config.toml
image_size = 48
crop_scale_min = 1
encoder_head_dim = 48
encoder_qk_norm = false
encoder_conv_stem = false
encoder_width = 384
encoder_positions = "learned"
decoder_block = "basic"
init = "torch_default"
optimizer = "muon"
momentum = 0.95
max_grad_norm = 5.0
warmup_steps = 790
adamw_weight_decay_other_params = 0.05
Rows from block 5 of the encoder, named by matrix and row number. Rows with one number belong to one attention dimension. Each number is 50 + 12 x the weight over its row's rms, rounded and kept within 0 to 99. All counts start at 0. After the name is the row's rms in percent of the matrix's.
# v: attention query, key and value (stacked) (encoder.blocks.5.attn.qkv.weight, 1152x384, the v third), inputs 0-127
# proj: attention output (encoder.blocks.5.attn.proj.weight, 384x384, transposed), outputs 0-127
v.272 101:35 43 66 33 74 55 46 27 68 50 43 48 50 39 50 51 54 61 39 39 51 62 24 33 48 46 27 34 58 52 45 54 52 41 62 35 42 70 93 47 37 71 56 62 53 38 51 47 22 53 56 62 37 40 45 52 57 48 64 42 36 68 45 71 48 54 52 63 55 35 53 54 72 56 50 49 53 43 52 37 56 42 38 54 48 60 52 37 39 56 44 44 47 48 45 56 45 43 58 47 33 55 39 41 32 51 50 51 45 55 31 50 52 68 47 40 54 72 53 42 45 45 60 59 49 44 42 66
proj.272 099:61 59 52 61 45 36 54 48 65 50 38 51 50 84 47 50 56 66 40 52 70 39 69 81 33 47 64 66 44 57 48 78 34 36 62 55 31 48 36 57 47 36 51 43 66 57 45 55 39 45 48 25 51 52 51 61 61 62 52 48 47 46 63 49 70 29 59 51 46 42 55 63 39 66 48 51 49 41 48 53 51 47 50 66 38 60 54 50 36 42 38 38 46 58 55 51 40 54 58 63 67 43 50 64 63 48 58 46 37 69 46 49 45 58 63 54 61 40 20 31 40 78 53 36 50 39 33 48
v.273 101:51 53 42 37 34 45 43 43 49 56 34 47 29 33 51 51 50 47 38 49 47 51 53 61 64 67 49 65 57 56 84 52 45 42 54 39 66 73 50 40 69 55 61 51 50 45 55 61 37 52 50 42 51 58 60 70 56 53 83 53 51 72 38 41 42 72 39 56 65 50 58 39 49 52 31 56 36 42 54 58 54 36 36 59 37 58 57 51 42 41 65 63 65 48 28 59 56 44 52 48 29 46 55 47 42 53 61 35 45 42 64 46 55 55 38 45 49 59 42 32 61 65 36 32 31 25 61 70
proj.273 095:41 26 58 56 64 77 31 74 55 66 75 47 48 46 52 49 67 55 62 34 41 81 52 57 39 32 71 62 59 60 34 67 53 60 57 67 40 36 60 58 37 41 50 62 55 52 38 38 61 08 47 57 51 79 58 35 19 46 68 49 52 48 69 46 57 31 42 37 51 40 50 60 42 61 59 52 39 61 31 40 46 73 49 61 76 56 46 62 74 46 41 20 46 24 48 47 46 58 38 34 43 60 51 42 43 54 42 45 28 49 54 64 56 60 63 50 50 37 59 54 44 46 58 45 52 57 54 47
v.274 092:42 51 53 59 69 38 67 46 30 69 41 51 53 24 59 74 64 55 58 48 50 63 54 49 39 26 68 62 35 64 41 54 29 17 41 48 74 55 34 55 57 49 54 71 56 24 70 39 43 53 39 43 53 24 46 56 59 47 68 39 62 30 54 38 48 48 66 43 45 45 47 35 42 53 54 46 55 65 60 67 61 26 72 54 43 61 66 67 39 51 59 39 52 52 45 67 60 48 67 50 47 41 56 43 54 59 68 48 48 53 58 54 56 60 35 45 39 34 70 39 39 62 38 64 32 41 35 45
proj.274 090:35 50 42 42 33 79 52 56 60 26 68 64 35 65 44 40 28 62 48 41 47 40 36 30 52 56 59 54 58 47 40 53 56 83 48 55 37 15 58 50 47 43 45 34 67 48 60 59 52 75 30 38 23 54 70 60 43 53 48 66 57 59 25 71 49 36 53 50 66 55 42 50 63 53 56 51 55 58 41 48 34 53 61 51 67 50 40 45 67 53 23 41 50 54 44 53 32 52 49 53 54 42 53 28 53 51 59 35 68 49 42 59 41 42 58 47 62 55 38 31 50 56 52 50 50 40 49 76
v.275 093:59 67 56 63 58 55 53 74 62 51 68 50 55 60 61 32 57 61 54 43 63 52 46 48 60 46 45 44 51 62 44 64 63 65 50 61 48 43 58 56 51 48 58 53 54 80 44 48 54 43 53 36 48 62 72 49 41 40 32 39 29 39 57 34 38 59 42 35 53 46 30 61 53 46 53 47 37 47 42 56 36 42 67 42 75 44 63 65 68 61 49 70 51 35 32 47 52 55 29 38 60 62 47 47 37 64 56 60 45 60 59 25 48 47 37 60 44 78 52 57 17 66 44 58 57 27 65 38
proj.275 088:39 32 40 52 44 52 39 71 59 54 47 61 40 45 46 66 48 59 41 48 34 78 49 64 43 60 61 62 51 49 34 61 66 61 73 61 37 46 41 38 60 50 46 54 52 50 23 64 70 39 48 49 46 53 56 44 36 36 59 61 48 60 58 72 33 62 68 24 68 46 52 40 44 37 54 46 61 62 66 42 20 87 53 61 49 58 48 51 48 44 45 30 46 46 30 56 37 54 60 66 60 38 53 44 72 21 41 75 30 63 45 52 63 62 46 52 59 47 67 46 56 61 48 51 58 60 42 48
v.276 100:33 54 52 55 52 48 58 25 44 56 61 80 53 34 45 72 40 37 70 53 59 44 56 60 66 61 39 39 44 55 54 73 38 42 29 60 39 53 43 58 59 41 44 52 37 24 47 60 52 57 22 59 47 64 51 66 45 34 68 47 50 35 55 59 41 52 58 53 33 65 51 31 49 67 51 58 44 61 60 48 33 56 57 45 31 73 44 34 43 29 59 48 52 62 42 53 37 39 67 63 54 32 58 63 60 42 38 65 47 48 68 43 53 53 52 50 38 44 53 40 41 45 26 45 71 69 49 50
proj.276 101:39 62 59 53 51 64 58 59 51 54 57 40 75 50 50 47 50 47 41 55 40 56 76 55 33 65 39 51 52 46 55 30 59 54 68 62 57 62 47 32 38 76 40 62 64 47 48 21 51 32 66 44 43 49 33 18 64 48 48 63 38 75 47 57 55 63 38 35 49 39 43 65 44 49 45 28 65 47 42 59 35 58 63 45 42 44 27 67 67 61 57 53 63 56 69 41 65 61 32 37 55 47 52 57 33 80 56 51 51 65 27 47 30 49 46 51 34 48 54 53 41 48 65 43 48 58 56 84
v.277 093:47 32 60 66 49 24 58 44 51 54 41 49 67 50 60 32 83 48 44 53 38 59 60 48 57 48 53 68 46 35 41 57 54 40 37 60 64 67 67 55 38 56 69 57 25 30 46 49 38 35 52 49 52 50 67 48 64 27 44 50 62 77 28 66 49 30 22 38 42 68 74 68 73 67 52 38 49 60 56 58 42 47 32 59 61 42 65 46 37 38 58 59 54 57 60 47 43 31 36 45 62 66 68 72 44 36 50 37 20 51 50 63 47 42 59 59 55 50 57 46 56 14 49 26 50 68 58 62
proj.277 090:50 71 46 48 27 60 43 60 48 39 41 40 55 58 48 62 44 27 42 57 52 70 55 67 41 74 41 62 56 64 41 46 49 52 41 42 43 53 34 41 49 67 27 68 60 32 44 51 40 41 45 51 78 56 47 37 53 51 52 58 47 49 50 40 52 39 56 66 43 46 51 40 46 64 49 46 35 51 51 54 55 50 66 43 55 47 57 45 53 65 32 52 46 61 39 62 75 38 52 57 59 39 46 64 40 61 34 57 73 46 49 28 31 25 30 39 52 44 52 55 52 54 41 57 27 46 51 60
v.278 104:45 71 40 47 43 69 57 48 48 49 44 59 84 54 43 74 29 66 46 70 67 48 62 60 45 47 51 61 36 38 53 24 49 48 56 58 71 52 29 57 42 70 62 42 45 25 64 22 32 49 44 56 32 53 40 47 38 66 64 43 48 59 54 56 45 56 67 37 52 42 52 46 29 36 61 76 76 39 49 59 41 69 33 55 67 56 41 42 52 60 49 57 44 46 62 48 54 63 61 68 41 45 60 54 61 45 61 47 63 39 42 44 51 34 70 57 53 50 49 45 30 48 34 44 44 37 43 60
proj.278 103:45 35 73 51 39 70 60 70 19 41 67 45 59 75 57 62 55 36 59 36 52 65 61 52 50 62 67 29 58 45 76 42 60 63 52 51 50 55 51 47 45 41 58 39 81 58 46 49 76 80 57 42 41 42 64 46 48 40 47 37 42 50 50 53 58 43 46 49 38 51 48 42 44 71 68 59 42 34 38 36 70 53 56 62 45 53 36 60 56 50 51 38 46 60 30 52 51 29 52 35 58 57 35 32 62 57 65 40 46 49 44 26 49 47 37 60 28 23 62 32 50 52 72 57 58 38 46 63
v.279 089:54 66 47 42 34 22 36 62 57 39 68 41 67 58 60 42 52 40 60 50 20 59 41 64 47 54 51 35 36 61 65 49 50 66 51 67 57 52 47 68 47 50 51 40 48 48 78 54 27 44 62 39 55 42 63 56 57 57 48 51 33 39 80 69 34 65 66 75 41 69 44 59 55 40 52 25 58 35 31 59 42 35 40 38 64 47 37 33 55 53 44 60 42 48 51 78 35 43 43 65 45 50 50 44 60 35 50 57 43 59 50 51 61 73 45 45 48 40 53 32 49 50 48 56 47 45 54 41
proj.279 091:49 37 40 60 41 59 65 64 51 69 41 54 61 42 33 57 53 48 75 56 52 46 44 30 62 30 50 54 47 66 57 55 50 42 76 51 35 49 47 55 60 22 48 56 45 67 53 54 57 51 60 40 41 47 64 41 61 60 66 65 55 49 44 49 48 58 25 59 40 50 57 50 59 49 41 43 29 65 55 45 50 66 32 75 38 44 28 59 43 50 44 28 54 35 45 48 38 59 33 53 52 22 35 46 44 25 62 40 69 56 56 37 58 40 62 38 51 65 30 31 63 57 56 35 50 51 55 30
v.280 099:36 75 61 41 43 38 42 68 56 43 62 55 39 68 60 51 42 56 41 54 43 37 54 82 69 52 50 62 40 66 50 38 51 47 35 54 44 40 53 43 41 37 60 62 53 42 42 60 25 39 51 43 39 45 34 34 48 43 62 56 54 43 62 59 49 41 68 53 39 38 31 56 41 39 44 66 63 77 48 61 43 65 38 34 58 53 57 43 35 53 62 73 37 66 33 21 54 47 46 75 64 38 49 45 46 53 43 63 48 38 32 43 55 62 45 68 60 46 58 60 40 54 62 39 67 39 41 63
proj.280 098:61 46 48 51 57 57 45 46 47 59 51 50 51 43 48 46 69 47 75 42 46 43 53 61 63 66 51 36 43 64 55 56 15 36 60 59 36 59 63 54 56 53 53 44 50 59 49 56 41 69 57 42 45 33 59 44 57 55 49 49 75 48 54 50 56 67 41 40 66 56 45 71 47 44 52 53 60 27 46 30 20 59 49 65 52 61 54 46 40 49 55 25 60 44 60 56 49 57 40 36 53 44 59 27 44 40 55 66 42 62 58 76 55 48 57 56 43 53 46 46 42 76 42 56 30 45 44 69
v.281 105:82 80 51 64 58 40 43 57 62 53 76 50 59 26 35 36 29 56 60 41 52 53 41 56 59 57 57 72 43 37 51 55 60 48 47 49 35 73 37 47 47 36 58 55 52 52 28 47 30 39 62 29 61 77 43 54 43 51 50 44 49 30 43 52 45 56 43 38 47 38 35 49 58 69 73 37 46 34 46 41 52 52 53 50 40 38 73 41 29 70 26 34 47 61 63 53 53 67 68 53 50 47 47 43 57 55 26 64 41 58 36 60 46 60 61 57 57 59 45 53 40 48 61 54 52 68 60 37
proj.281 106:50 45 59 47 52 56 49 50 35 61 62 47 55 40 62 40 43 72 41 45 41 41 58 44 32 42 49 50 55 70 33 28 47 18 50 55 58 42 59 44 52 66 58 58 47 41 51 44 67 45 35 57 58 42 39 43 45 43 60 40 58 62 40 70 52 55 53 57 77 58 52 76 44 21 55 56 54 48 55 67 63 49 44 48 58 77 37 48 36 44 56 66 67 41 48 47 54 35 45 38 37 57 52 47 40 49 50 75 12 48 62 40 52 43 50 37 42 42 52 51 50 52 51 54 53 16 43 43
v.282 100:60 72 65 61 31 41 59 38 60 48 47 64 49 44 67 20 58 37 50 54 54 47 46 53 66 40 59 41 44 65 44 58 47 46 49 48 74 56 56 61 47 72 36 53 55 57 39 57 50 58 51 60 41 56 54 42 53 56 62 47 32 34 68 32 51 58 52 49 54 43 57 35 38 36 56 52 46 70 32 47 66 47 22 69 73 47 44 53 70 26 37 41 51 37 35 39 59 28 26 49 42 54 45 70 53 58 53 36 26 55 70 45 51 53 61 41 64 52 36 38 37 29 56 67 55 67 29 74
proj.282 103:34 51 23 54 53 61 32 49 82 48 50 49 47 62 54 46 44 26 48 62 42 62 45 37 57 40 72 43 51 57 53 65 30 52 44 62 49 42 45 26 42 50 59 26 53 68 48 62 30 37 47 46 58 36 57 48 38 39 47 61 57 35 51 67 33 56 75 59 30 62 41 51 46 52 53 53 61 34 68 36 61 60 60 74 37 51 54 63 27 62 37 46 58 46 60 52 51 78 66 53 61 44 24 39 52 50 62 43 59 67 55 35 39 44 60 57 40 48 60 51 45 79 33 60 40 45 54 60
v.283 099:51 51 64 52 43 41 39 54 47 42 51 68 63 42 35 37 42 47 34 36 64 09 58 54 59 72 30 50 61 45 49 74 47 67 54 74 64 43 41 58 42 49 40 59 52 53 60 49 33 49 26 58 24 29 53 42 54 55 48 48 48 58 43 44 46 42 60 38 33 62 64 47 35 50 36 49 65 43 52 35 70 52 65 55 44 75 49 41 42 46 62 38 43 39 47 35 46 55 49 51 54 57 47 59 61 72 67 73 54 49 38 36 68 41 62 60 51 62 29 55 49 38 39 46 43 32 41 53
proj.283 094:46 53 61 56 43 57 62 31 59 51 55 52 40 58 40 40 54 55 58 56 46 80 50 52 28 24 47 53 48 57 50 35 55 41 44 50 68 56 63 45 48 61 51 36 32 43 42 49 45 66 60 64 60 59 46 47 58 63 58 71 56 40 44 49 58 61 31 57 41 40 37 65 54 66 55 49 55 43 50 61 41 64 60 67 52 63 32 56 38 39 35 63 64 45 49 70 32 30 65 54 58 36 66 57 43 46 73 58 30 60 46 64 35 47 32 36 49 46 34 48 44 55 50 66 39 55 44 49
v.284 095:66 30 47 51 56 37 40 69 66 42 53 47 61 50 54 42 46 67 49 46 44 45 26 42 56 46 57 60 42 39 55 34 37 49 53 58 30 42 71 41 48 59 30 35 55 76 43 62 53 39 54 47 77 44 47 66 69 43 62 34 31 32 72 58 49 47 44 43 58 73 19 36 46 29 49 51 59 49 45 74 55 56 58 63 40 62 55 53 51 52 59 46 46 56 52 50 59 59 36 45 60 52 48 34 59 37 65 60 19 54 47 38 53 64 73 49 50 57 60 50 56 80 30 42 59 58 39 48
proj.284 090:20 29 53 48 55 71 53 36 63 45 56 58 49 65 46 49 35 63 49 50 64 56 71 64 64 50 54 50 65 56 60 69 53 46 50 52 52 51 47 62 77 27 34 42 28 66 53 46 50 58 37 70 42 71 57 53 42 48 67 52 59 47 34 66 48 60 61 55 38 38 60 54 45 52 52 63 42 42 67 63 42 68 49 30 55 52 35 48 61 51 44 44 66 32 46 51 30 46 41 40 63 24 61 78 41 64 31 38 85 48 50 49 49 41 32 53 61 60 32 52 67 32 54 65 60 63 49 45
v.285 103:48 60 64 43 43 35 49 40 46 32 77 39 71 56 45 36 67 52 51 49 50 47 55 45 59 47 64 68 47 55 59 66 53 63 14 62 50 42 48 29 26 52 66 69 59 64 36 33 38 47 30 63 46 50 16 42 34 24 51 59 53 43 52 52 35 51 39 45 75 73 39 50 40 45 45 50 58 48 54 46 80 67 62 38 41 41 60 23 49 48 54 22 42 52 52 53 38 33 62 50 46 37 44 50 40 65 47 44 32 52 54 34 35 59 51 49 48 44 75 56 31 50 53 59 52 65 46 62
proj.285 100:60 37 49 24 37 65 55 55 51 69 60 53 57 53 64 57 49 38 60 46 32 56 60 46 51 45 26 43 67 24 54 42 47 46 54 36 48 59 71 73 70 40 50 46 46 30 41 56 30 10 56 32 27 47 47 52 56 74 48 43 44 51 61 67 38 62 58 31 51 45 52 64 51 61 37 70 50 51 31 45 34 33 38 45 55 62 58 67 57 53 55 77 52 47 51 30 46 49 63 75 58 66 45 51 49 52 58 65 53 45 38 46 52 47 38 54 52 43 26 56 46 20 52 21 54 30 56 50
v.286 084:46 50 41 76 47 50 38 33 43 57 39 46 24 52 30 44 39 40 54 40 55 63 44 54 61 37 75 60 54 52 34 34 55 59 32 22 42 61 76 54 37 52 81 54 51 38 34 62 57 30 30 56 42 41 55 34 68 22 50 58 48 68 68 60 63 48 58 39 50 48 31 42 48 62 60 41 48 49 64 55 34 64 69 55 57 57 52 60 52 55 45 34 67 51 47 27 65 42 47 46 37 73 39 41 58 54 53 65 54 59 44 40 66 48 36 64 39 43 55 77 46 28 52 53 48 44 58 55
proj.286 088:49 44 42 35 39 53 56 42 62 49 45 75 66 48 67 49 47 56 42 51 33 42 61 44 53 60 56 70 39 63 51 60 48 50 32 42 72 42 37 40 49 51 02 41 69 69 57 51 23 72 58 43 53 37 42 69 62 55 43 47 66 37 39 42 36 44 28 54 56 49 63 43 46 49 32 27 42 44 55 45 54 45 62 62 34 74 67 31 35 37 57 60 53 35 62 68 67 52 42 60 41 44 51 56 73 40 44 44 47 56 48 60 58 59 44 53 53 40 36 54 69 49 55 48 35 44 34 52
v.287 092:60 48 75 51 67 54 42 57 32 48 68 67 55 69 30 28 50 53 30 57 40 44 44 50 41 57 38 70 49 60 36 55 67 85 38 42 80 42 56 56 47 44 65 45 57 38 57 40 54 65 85 66 53 57 54 44 28 42 58 45 52 47 49 24 45 53 48 39 50 61 60 72 45 18 51 49 46 48 39 34 40 45 50 56 58 37 34 58 43 43 57 47 36 42 39 55 67 43 59 44 58 39 58 45 57 68 39 52 36 48 71 32 61 65 28 36 51 51 59 42 59 66 47 27 62 41 47 60
proj.287 092:41 60 45 64 47 42 44 48 42 42 36 63 78 39 47 48 55 56 52 49 48 51 42 54 42 47 24 67 47 55 42 19 62 47 74 60 51 36 50 49 59 57 39 67 46 57 38 51 26 43 43 61 48 36 37 38 43 47 34 49 44 44 46 58 47 56 67 45 64 49 57 50 55 56 35 45 45 39 62 60 49 68 50 35 55 28 48 35 44 49 40 77 63 43 46 54 30 75 56 45 66 50 45 64 43 44 35 42 44 51 42 50 72 38 62 34 50 74 24 55 56 44 46 65 50 50 49 22
v.288 109:54 65 64 52 61 67 48 24 41 61 38 62 56 65 57 58 43 57 57 38 21 55 62 30 29 34 77 48 45 47 29 53 32 54 65 45 33 46 51 55 51 60 59 51 49 32 86 49 41 52 46 52 51 51 49 72 41 45 49 30 47 67 37 37 45 41 47 46 64 64 46 57 45 39 50 42 57 41 58 49 68 31 41 49 43 41 47 60 50 47 32 48 44 52 44 53 56 52 38 35 71 50 55 56 50 47 56 39 65 34 63 39 26 55 54 41 65 34 57 59 41 41 54 29 53 63 52 60
proj.288 110:35 28 57 45 30 49 43 51 64 55 78 34 56 15 37 46 48 52 44 56 50 64 46 50 53 47 59 54 44 54 60 55 40 44 63 64 21 55 48 41 72 59 36 66 36 70 35 70 58 49 45 44 59 42 59 19 51 54 52 39 32 57 54 73 39 69 69 66 46 37 28 56 50 57 47 61 59 56 61 63 57 72 41 51 60 50 53 60 48 36 59 70 55 71 50 34 54 67 54 68 53 55 53 48 21 59 58 26 45 55 32 44 63 38 47 40 54 88 26 31 61 53 49 77 43 42 58 35
v.289 105:37 53 41 54 72 51 61 41 53 53 48 55 50 38 54 42 40 60 62 43 27 44 73 59 84 46 53 73 46 40 54 67 58 55 51 61 34 52 46 47 75 40 33 53 38 37 26 41 61 34 52 53 54 55 51 47 61 55 46 41 47 15 62 46 50 59 56 55 59 49 65 48 64 32 73 51 34 63 58 38 34 59 39 69 49 55 62 41 79 54 53 59 37 36 38 61 41 48 53 46 38 49 34 71 60 51 27 38 47 55 47 51 57 38 57 72 61 47 44 50 68 44 56 47 35 47 81 37
proj.289 104:50 55 70 38 42 60 53 39 66 48 48 41 37 64 43 55 48 60 46 50 48 64 19 58 47 45 57 34 72 25 58 36 23 44 44 51 38 41 56 58 86 49 49 38 41 63 55 43 63 44 40 42 41 47 38 60 37 45 65 40 46 65 61 65 43 25 32 55 59 46 43 55 31 70 32 66 52 44 40 65 52 48 58 43 26 43 31 66 41 32 57 40 83 61 57 56 64 61 22 58 51 56 60 63 47 68 62 52 50 18 61 45 55 50 57 37 32 59 41 55 51 42 38 47 58 39 55 42
v.290 101:27 39 50 40 42 58 48 52 46 53 34 39 63 54 69 60 53 53 56 56 50 33 37 61 48 52 42 50 46 47 52 43 66 48 62 47 49 37 50 56 54 63 53 57 69 56 40 45 51 77 40 44 35 57 62 54 52 55 69 54 69 74 37 31 59 42 40 55 50 47 31 47 34 40 47 43 55 39 56 30 42 44 31 58 64 49 32 87 53 70 68 39 62 62 55 62 42 46 62 29 47 49 67 58 43 50 49 45 66 45 48 24 25 49 63 59 46 40 53 26 57 66 51 54 47 42 46 51
proj.290 104:51 45 68 35 53 39 45 54 35 60 48 44 29 39 43 47 36 53 54 27 37 51 28 59 75 48 56 59 37 79 55 53 39 46 48 40 37 62 49 48 41 61 69 76 38 49 69 56 57 51 50 53 47 24 44 48 52 47 54 56 47 54 66 32 51 44 43 45 59 51 59 40 78 65 57 50 36 41 30 30 31 74 47 63 65 62 57 32 57 39 58 64 30 41 83 56 50 41 35 33 44 51 47 39 58 38 48 39 48 26 53 40 78 42 40 49 57 67 49 71 55 47 26 53 30 50 47 58
v.291 106:62 78 50 46 47 65 60 58 28 47 75 53 47 68 54 58 50 42 60 38 36 50 35 50 52 33 60 59 43 41 52 48 24 48 48 66 30 41 66 66 27 38 45 42 46 65 65 25 56 37 59 46 58 51 40 49 39 36 67 53 39 49 50 61 40 33 47 42 60 49 69 41 65 42 69 41 66 38 77 71 52 35 45 40 42 46 43 41 59 39 58 56 57 35 44 58 56 29 66 39 60 47 60 37 42 52 49 52 67 42 52 34 42 53 44 69 54 49 82 65 55 50 64 57 14 28 43 62
proj.291 105:63 41 51 59 64 42 55 50 50 44 39 46 49 42 45 46 53 51 38 56 56 45 50 70 35 74 67 45 65 67 66 48 67 57 49 57 52 51 48 50 34 39 36 55 67 43 73 76 41 63 58 67 55 62 59 62 48 38 54 28 51 42 37 29 45 71 64 62 57 59 48 46 61 48 48 69 65 43 37 25 58 40 51 53 38 32 47 46 71 57 48 34 50 48 45 50 51 53 42 47 11 45 44 45 60 60 63 42 30 53 44 97 48 21 37 49 43 54 57 31 44 33 29 49 20 52 57 48
v.292 102:51 48 58 31 62 68 55 66 53 53 38 39 50 30 57 42 28 50 54 58 52 44 38 46 48 62 31 51 56 31 52 61 29 49 75 32 53 50 55 60 46 52 62 58 34 42 51 36 54 59 46 48 69 26 31 41 48 36 34 38 49 48 42 25 47 44 36 40 61 52 77 42 70 30 39 66 33 52 55 58 28 35 60 52 51 53 31 61 60 33 64 49 51 43 60 39 53 40 53 48 43 56 52 60 32 48 47 58 38 54 25 33 40 64 55 47 60 32 53 67 52 77 38 47 56 59 65 47
proj.292 105:52 70 54 38 54 37 37 50 36 63 42 45 58 76 51 60 53 52 52 46 70 50 50 48 62 61 39 62 54 52 31 45 76 64 22 69 44 55 61 36 40 48 56 54 33 38 43 54 28 30 22 45 70 70 70 85 71 40 46 60 63 59 56 45 40 46 38 59 34 37 41 56 46 47 36 44 43 70 62 57 65 53 45 50 45 50 86 51 58 42 43 57 51 68 36 51 49 44 64 52 31 55 67 44 50 59 58 49 44 24 67 51 42 37 49 47 50 60 57 28 52 40 36 45 62 46 44 58
v.293 099:47 60 45 54 41 28 68 51 33 56 42 72 61 66 32 36 46 33 64 46 35 48 38 60 45 40 66 40 45 57 42 28 60 45 54 52 54 45 56 42 49 51 35 48 51 50 39 47 50 49 50 30 57 47 47 50 30 64 41 54 57 48 75 32 57 42 54 46 38 62 48 52 44 41 63 25 44 71 41 51 41 58 34 49 51 47 50 55 53 60 59 39 59 42 46 38 36 40 47 36 46 61 46 45 56 72 55 61 32 26 45 57 50 68 66 80 50 46 53 65 30 43 56 61 54 34 52 50
proj.293 105:72 40 52 53 48 50 53 55 59 67 43 61 51 30 45 39 45 30 54 54 61 66 54 48 31 56 62 45 46 60 45 58 59 60 52 52 61 50 58 35 69 47 64 56 61 46 52 43 65 35 44 51 44 36 42 37 65 56 40 58 59 28 34 48 62 33 40 53 52 45 52 37 59 39 31 50 59 52 49 41 69 60 31 37 69 54 62 47 73 38 47 65 63 44 58 55 65 52 41 71 59 68 78 41 52 28 31 51 54 40 42 38 62 38 65 39 56 63 43 49 35 45 18 28 51 52 51 54
v.294 101:34 31 53 48 75 43 40 30 38 36 41 57 70 54 57 48 28 50 38 42 76 37 55 51 76 59 70 46 36 50 60 59 37 50 58 46 49 36 40 36 33 21 40 57 47 64 65 44 49 63 53 38 75 52 53 60 36 71 28 55 39 42 38 60 65 42 50 45 51 17 59 53 59 45 70 58 80 68 55 45 41 60 32 56 46 51 33 60 41 46 42 38 62 30 48 75 59 40 49 43 69 34 49 52 54 70 44 49 49 54 54 67 38 67 48 56 48 48 57 52 60 42 42 47 35 69 52 38
proj.294 101:70 45 71 48 25 33 42 76 55 34 38 39 45 52 47 57 21 34 39 54 62 55 60 69 23 47 53 50 53 44 41 59 45 44 46 55 55 52 61 59 56 67 47 45 84 33 49 48 65 58 67 52 49 52 60 44 55 38 60 54 51 63 38 35 57 55 60 44 23 67 36 28 13 63 48 60 49 56 44 57 50 40 62 52 40 35 45 48 65 45 76 53 67 52 45 34 47 44 57 38 37 64 70 71 45 48 31 56 43 49 44 49 51 19 39 38 47 73 55 46 42 55 56 56 68 30 57 65
v.295 105:24 38 39 49 44 24 60 59 39 55 35 51 49 31 44 71 57 40 57 61 70 50 55 33 53 62 55 59 55 47 65 34 35 54 69 39 61 70 61 55 41 56 50 38 48 58 45 53 29 60 39 52 45 69 50 41 53 46 60 52 53 61 43 53 55 38 53 59 56 56 44 38 37 42 62 53 61 80 73 71 40 51 63 51 63 45 61 45 45 34 66 50 50 71 81 64 47 54 50 44 43 30 39 41 59 33 52 48 68 66 48 51 32 58 39 50 67 38 46 50 56 42 46 34 43 45 54 62
proj.295 110:26 46 51 65 61 37 47 37 47 43 48 65 30 52 36 37 17 48 59 44 59 61 52 78 31 64 44 61 27 51 45 64 26 36 50 55 60 32 36 65 41 60 38 26 40 36 42 41 65 34 46 42 43 41 43 57 42 50 44 50 41 41 55 74 44 59 38 47 48 50 64 44 52 60 53 52 41 60 45 67 59 68 55 26 58 70 42 51 53 60 59 43 75 47 24 46 57 68 61 57 52 55 56 54 44 66 72 65 56 34 44 44 45 55 57 51 49 46 46 67 59 69 72 59 65 46 52 69
v.296 094:61 51 62 68 48 61 38 40 48 26 63 40 42 32 53 48 65 39 38 50 42 33 55 59 34 43 43 46 50 32 51 50 58 56 67 58 64 49 44 60 53 63 60 45 64 46 46 66 28 42 34 62 58 61 52 56 51 35 33 35 46 50 43 42 65 56 43 41 39 51 47 57 37 41 21 42 69 59 59 41 47 62 53 51 59 30 61 25 24 38 49 47 61 69 36 37 27 59 52 49 40 64 55 52 42 45 52 58 36 57 43 54 55 37 43 54 64 58 50 24 40 49 60 55 51 35 62 35
proj.296 099:57 53 61 59 25 58 53 32 47 60 50 54 68 52 33 65 57 81 51 61 63 53 35 55 66 52 37 47 71 55 39 60 59 65 45 43 50 32 21 38 47 69 64 23 45 51 55 50 54 58 45 70 52 65 53 38 66 38 20 40 59 51 47 43 55 74 29 56 53 40 85 41 40 51 68 61 49 49 32 38 70 58 51 73 42 63 57 46 61 45 44 34 53 47 61 64 39 48 69 59 47 29 41 32 66 52 51 49 41 50 45 49 29 62 58 52 34 55 35 47 66 31 63 57 36 49 56 69
v.297 098:23 63 65 63 59 66 61 39 44 57 55 68 73 53 38 43 45 52 39 48 35 58 39 55 69 39 35 57 51 44 43 83 57 48 78 39 45 43 37 57 54 39 56 57 64 40 71 43 56 38 49 36 50 42 37 50 53 57 55 53 50 38 57 40 46 51 20 54 45 44 35 61 70 54 40 43 52 26 38 59 82 65 53 71 39 55 35 52 39 38 49 61 35 41 56 63 69 72 62 60 51 65 50 54 52 48 62 51 49 55 53 40 20 48 55 40 62 57 33 51 39 48 41 46 46 59 53 47
proj.297 101:59 63 51 51 53 59 41 44 49 56 50 41 37 74 39 61 54 54 53 46 57 40 51 51 55 63 39 53 55 57 62 46 59 65 47 46 63 48 64 72 44 39 50 64 63 49 57 45 69 42 49 67 71 64 56 42 45 56 43 47 45 60 31 37 40 59 63 45 46 60 48 73 25 38 61 60 43 44 44 35 38 33 51 40 46 38 53 62 50 41 61 47 58 54 43 56 38 59 49 47 47 48 49 50 62 70 39 45 45 40 54 58 57 59 43 46 36 53 54 53 61 67 54 48 58 43 60 64
v.298 105:49 64 28 39 38 41 64 58 63 47 39 49 47 48 30 33 40 50 55 61 40 54 50 51 42 56 84 38 40 65 53 48 35 55 49 65 46 45 58 57 43 49 47 69 65 46 52 50 21 44 45 32 48 52 42 65 52 51 44 48 50 34 52 55 45 35 53 38 64 67 51 47 24 51 62 71 48 44 46 61 12 42 73 48 59 44 68 63 57 59 57 62 48 39 43 55 42 57 51 69 59 42 43 51 44 64 61 36 61 69 40 47 49 61 66 59 50 60 40 48 53 73 63 59 49 41 60 59
proj.298 109:38 48 45 67 23 54 47 33 46 37 48 34 59 44 75 53 56 60 57 71 54 42 67 53 62 63 25 47 61 23 37 38 56 47 53 48 60 59 46 50 86 27 52 37 38 53 50 44 57 51 68 33 45 36 60 36 61 53 61 40 51 45 42 53 41 66 63 66 31 27 45 56 45 38 60 30 26 50 52 51 60 51 40 47 60 32 41 46 57 65 46 57 40 63 37 45 58 34 54 61 52 58 48 66 32 56 58 58 58 55 52 53 41 59 36 49 42 46 57 54 59 52 62 45 40 41 42 34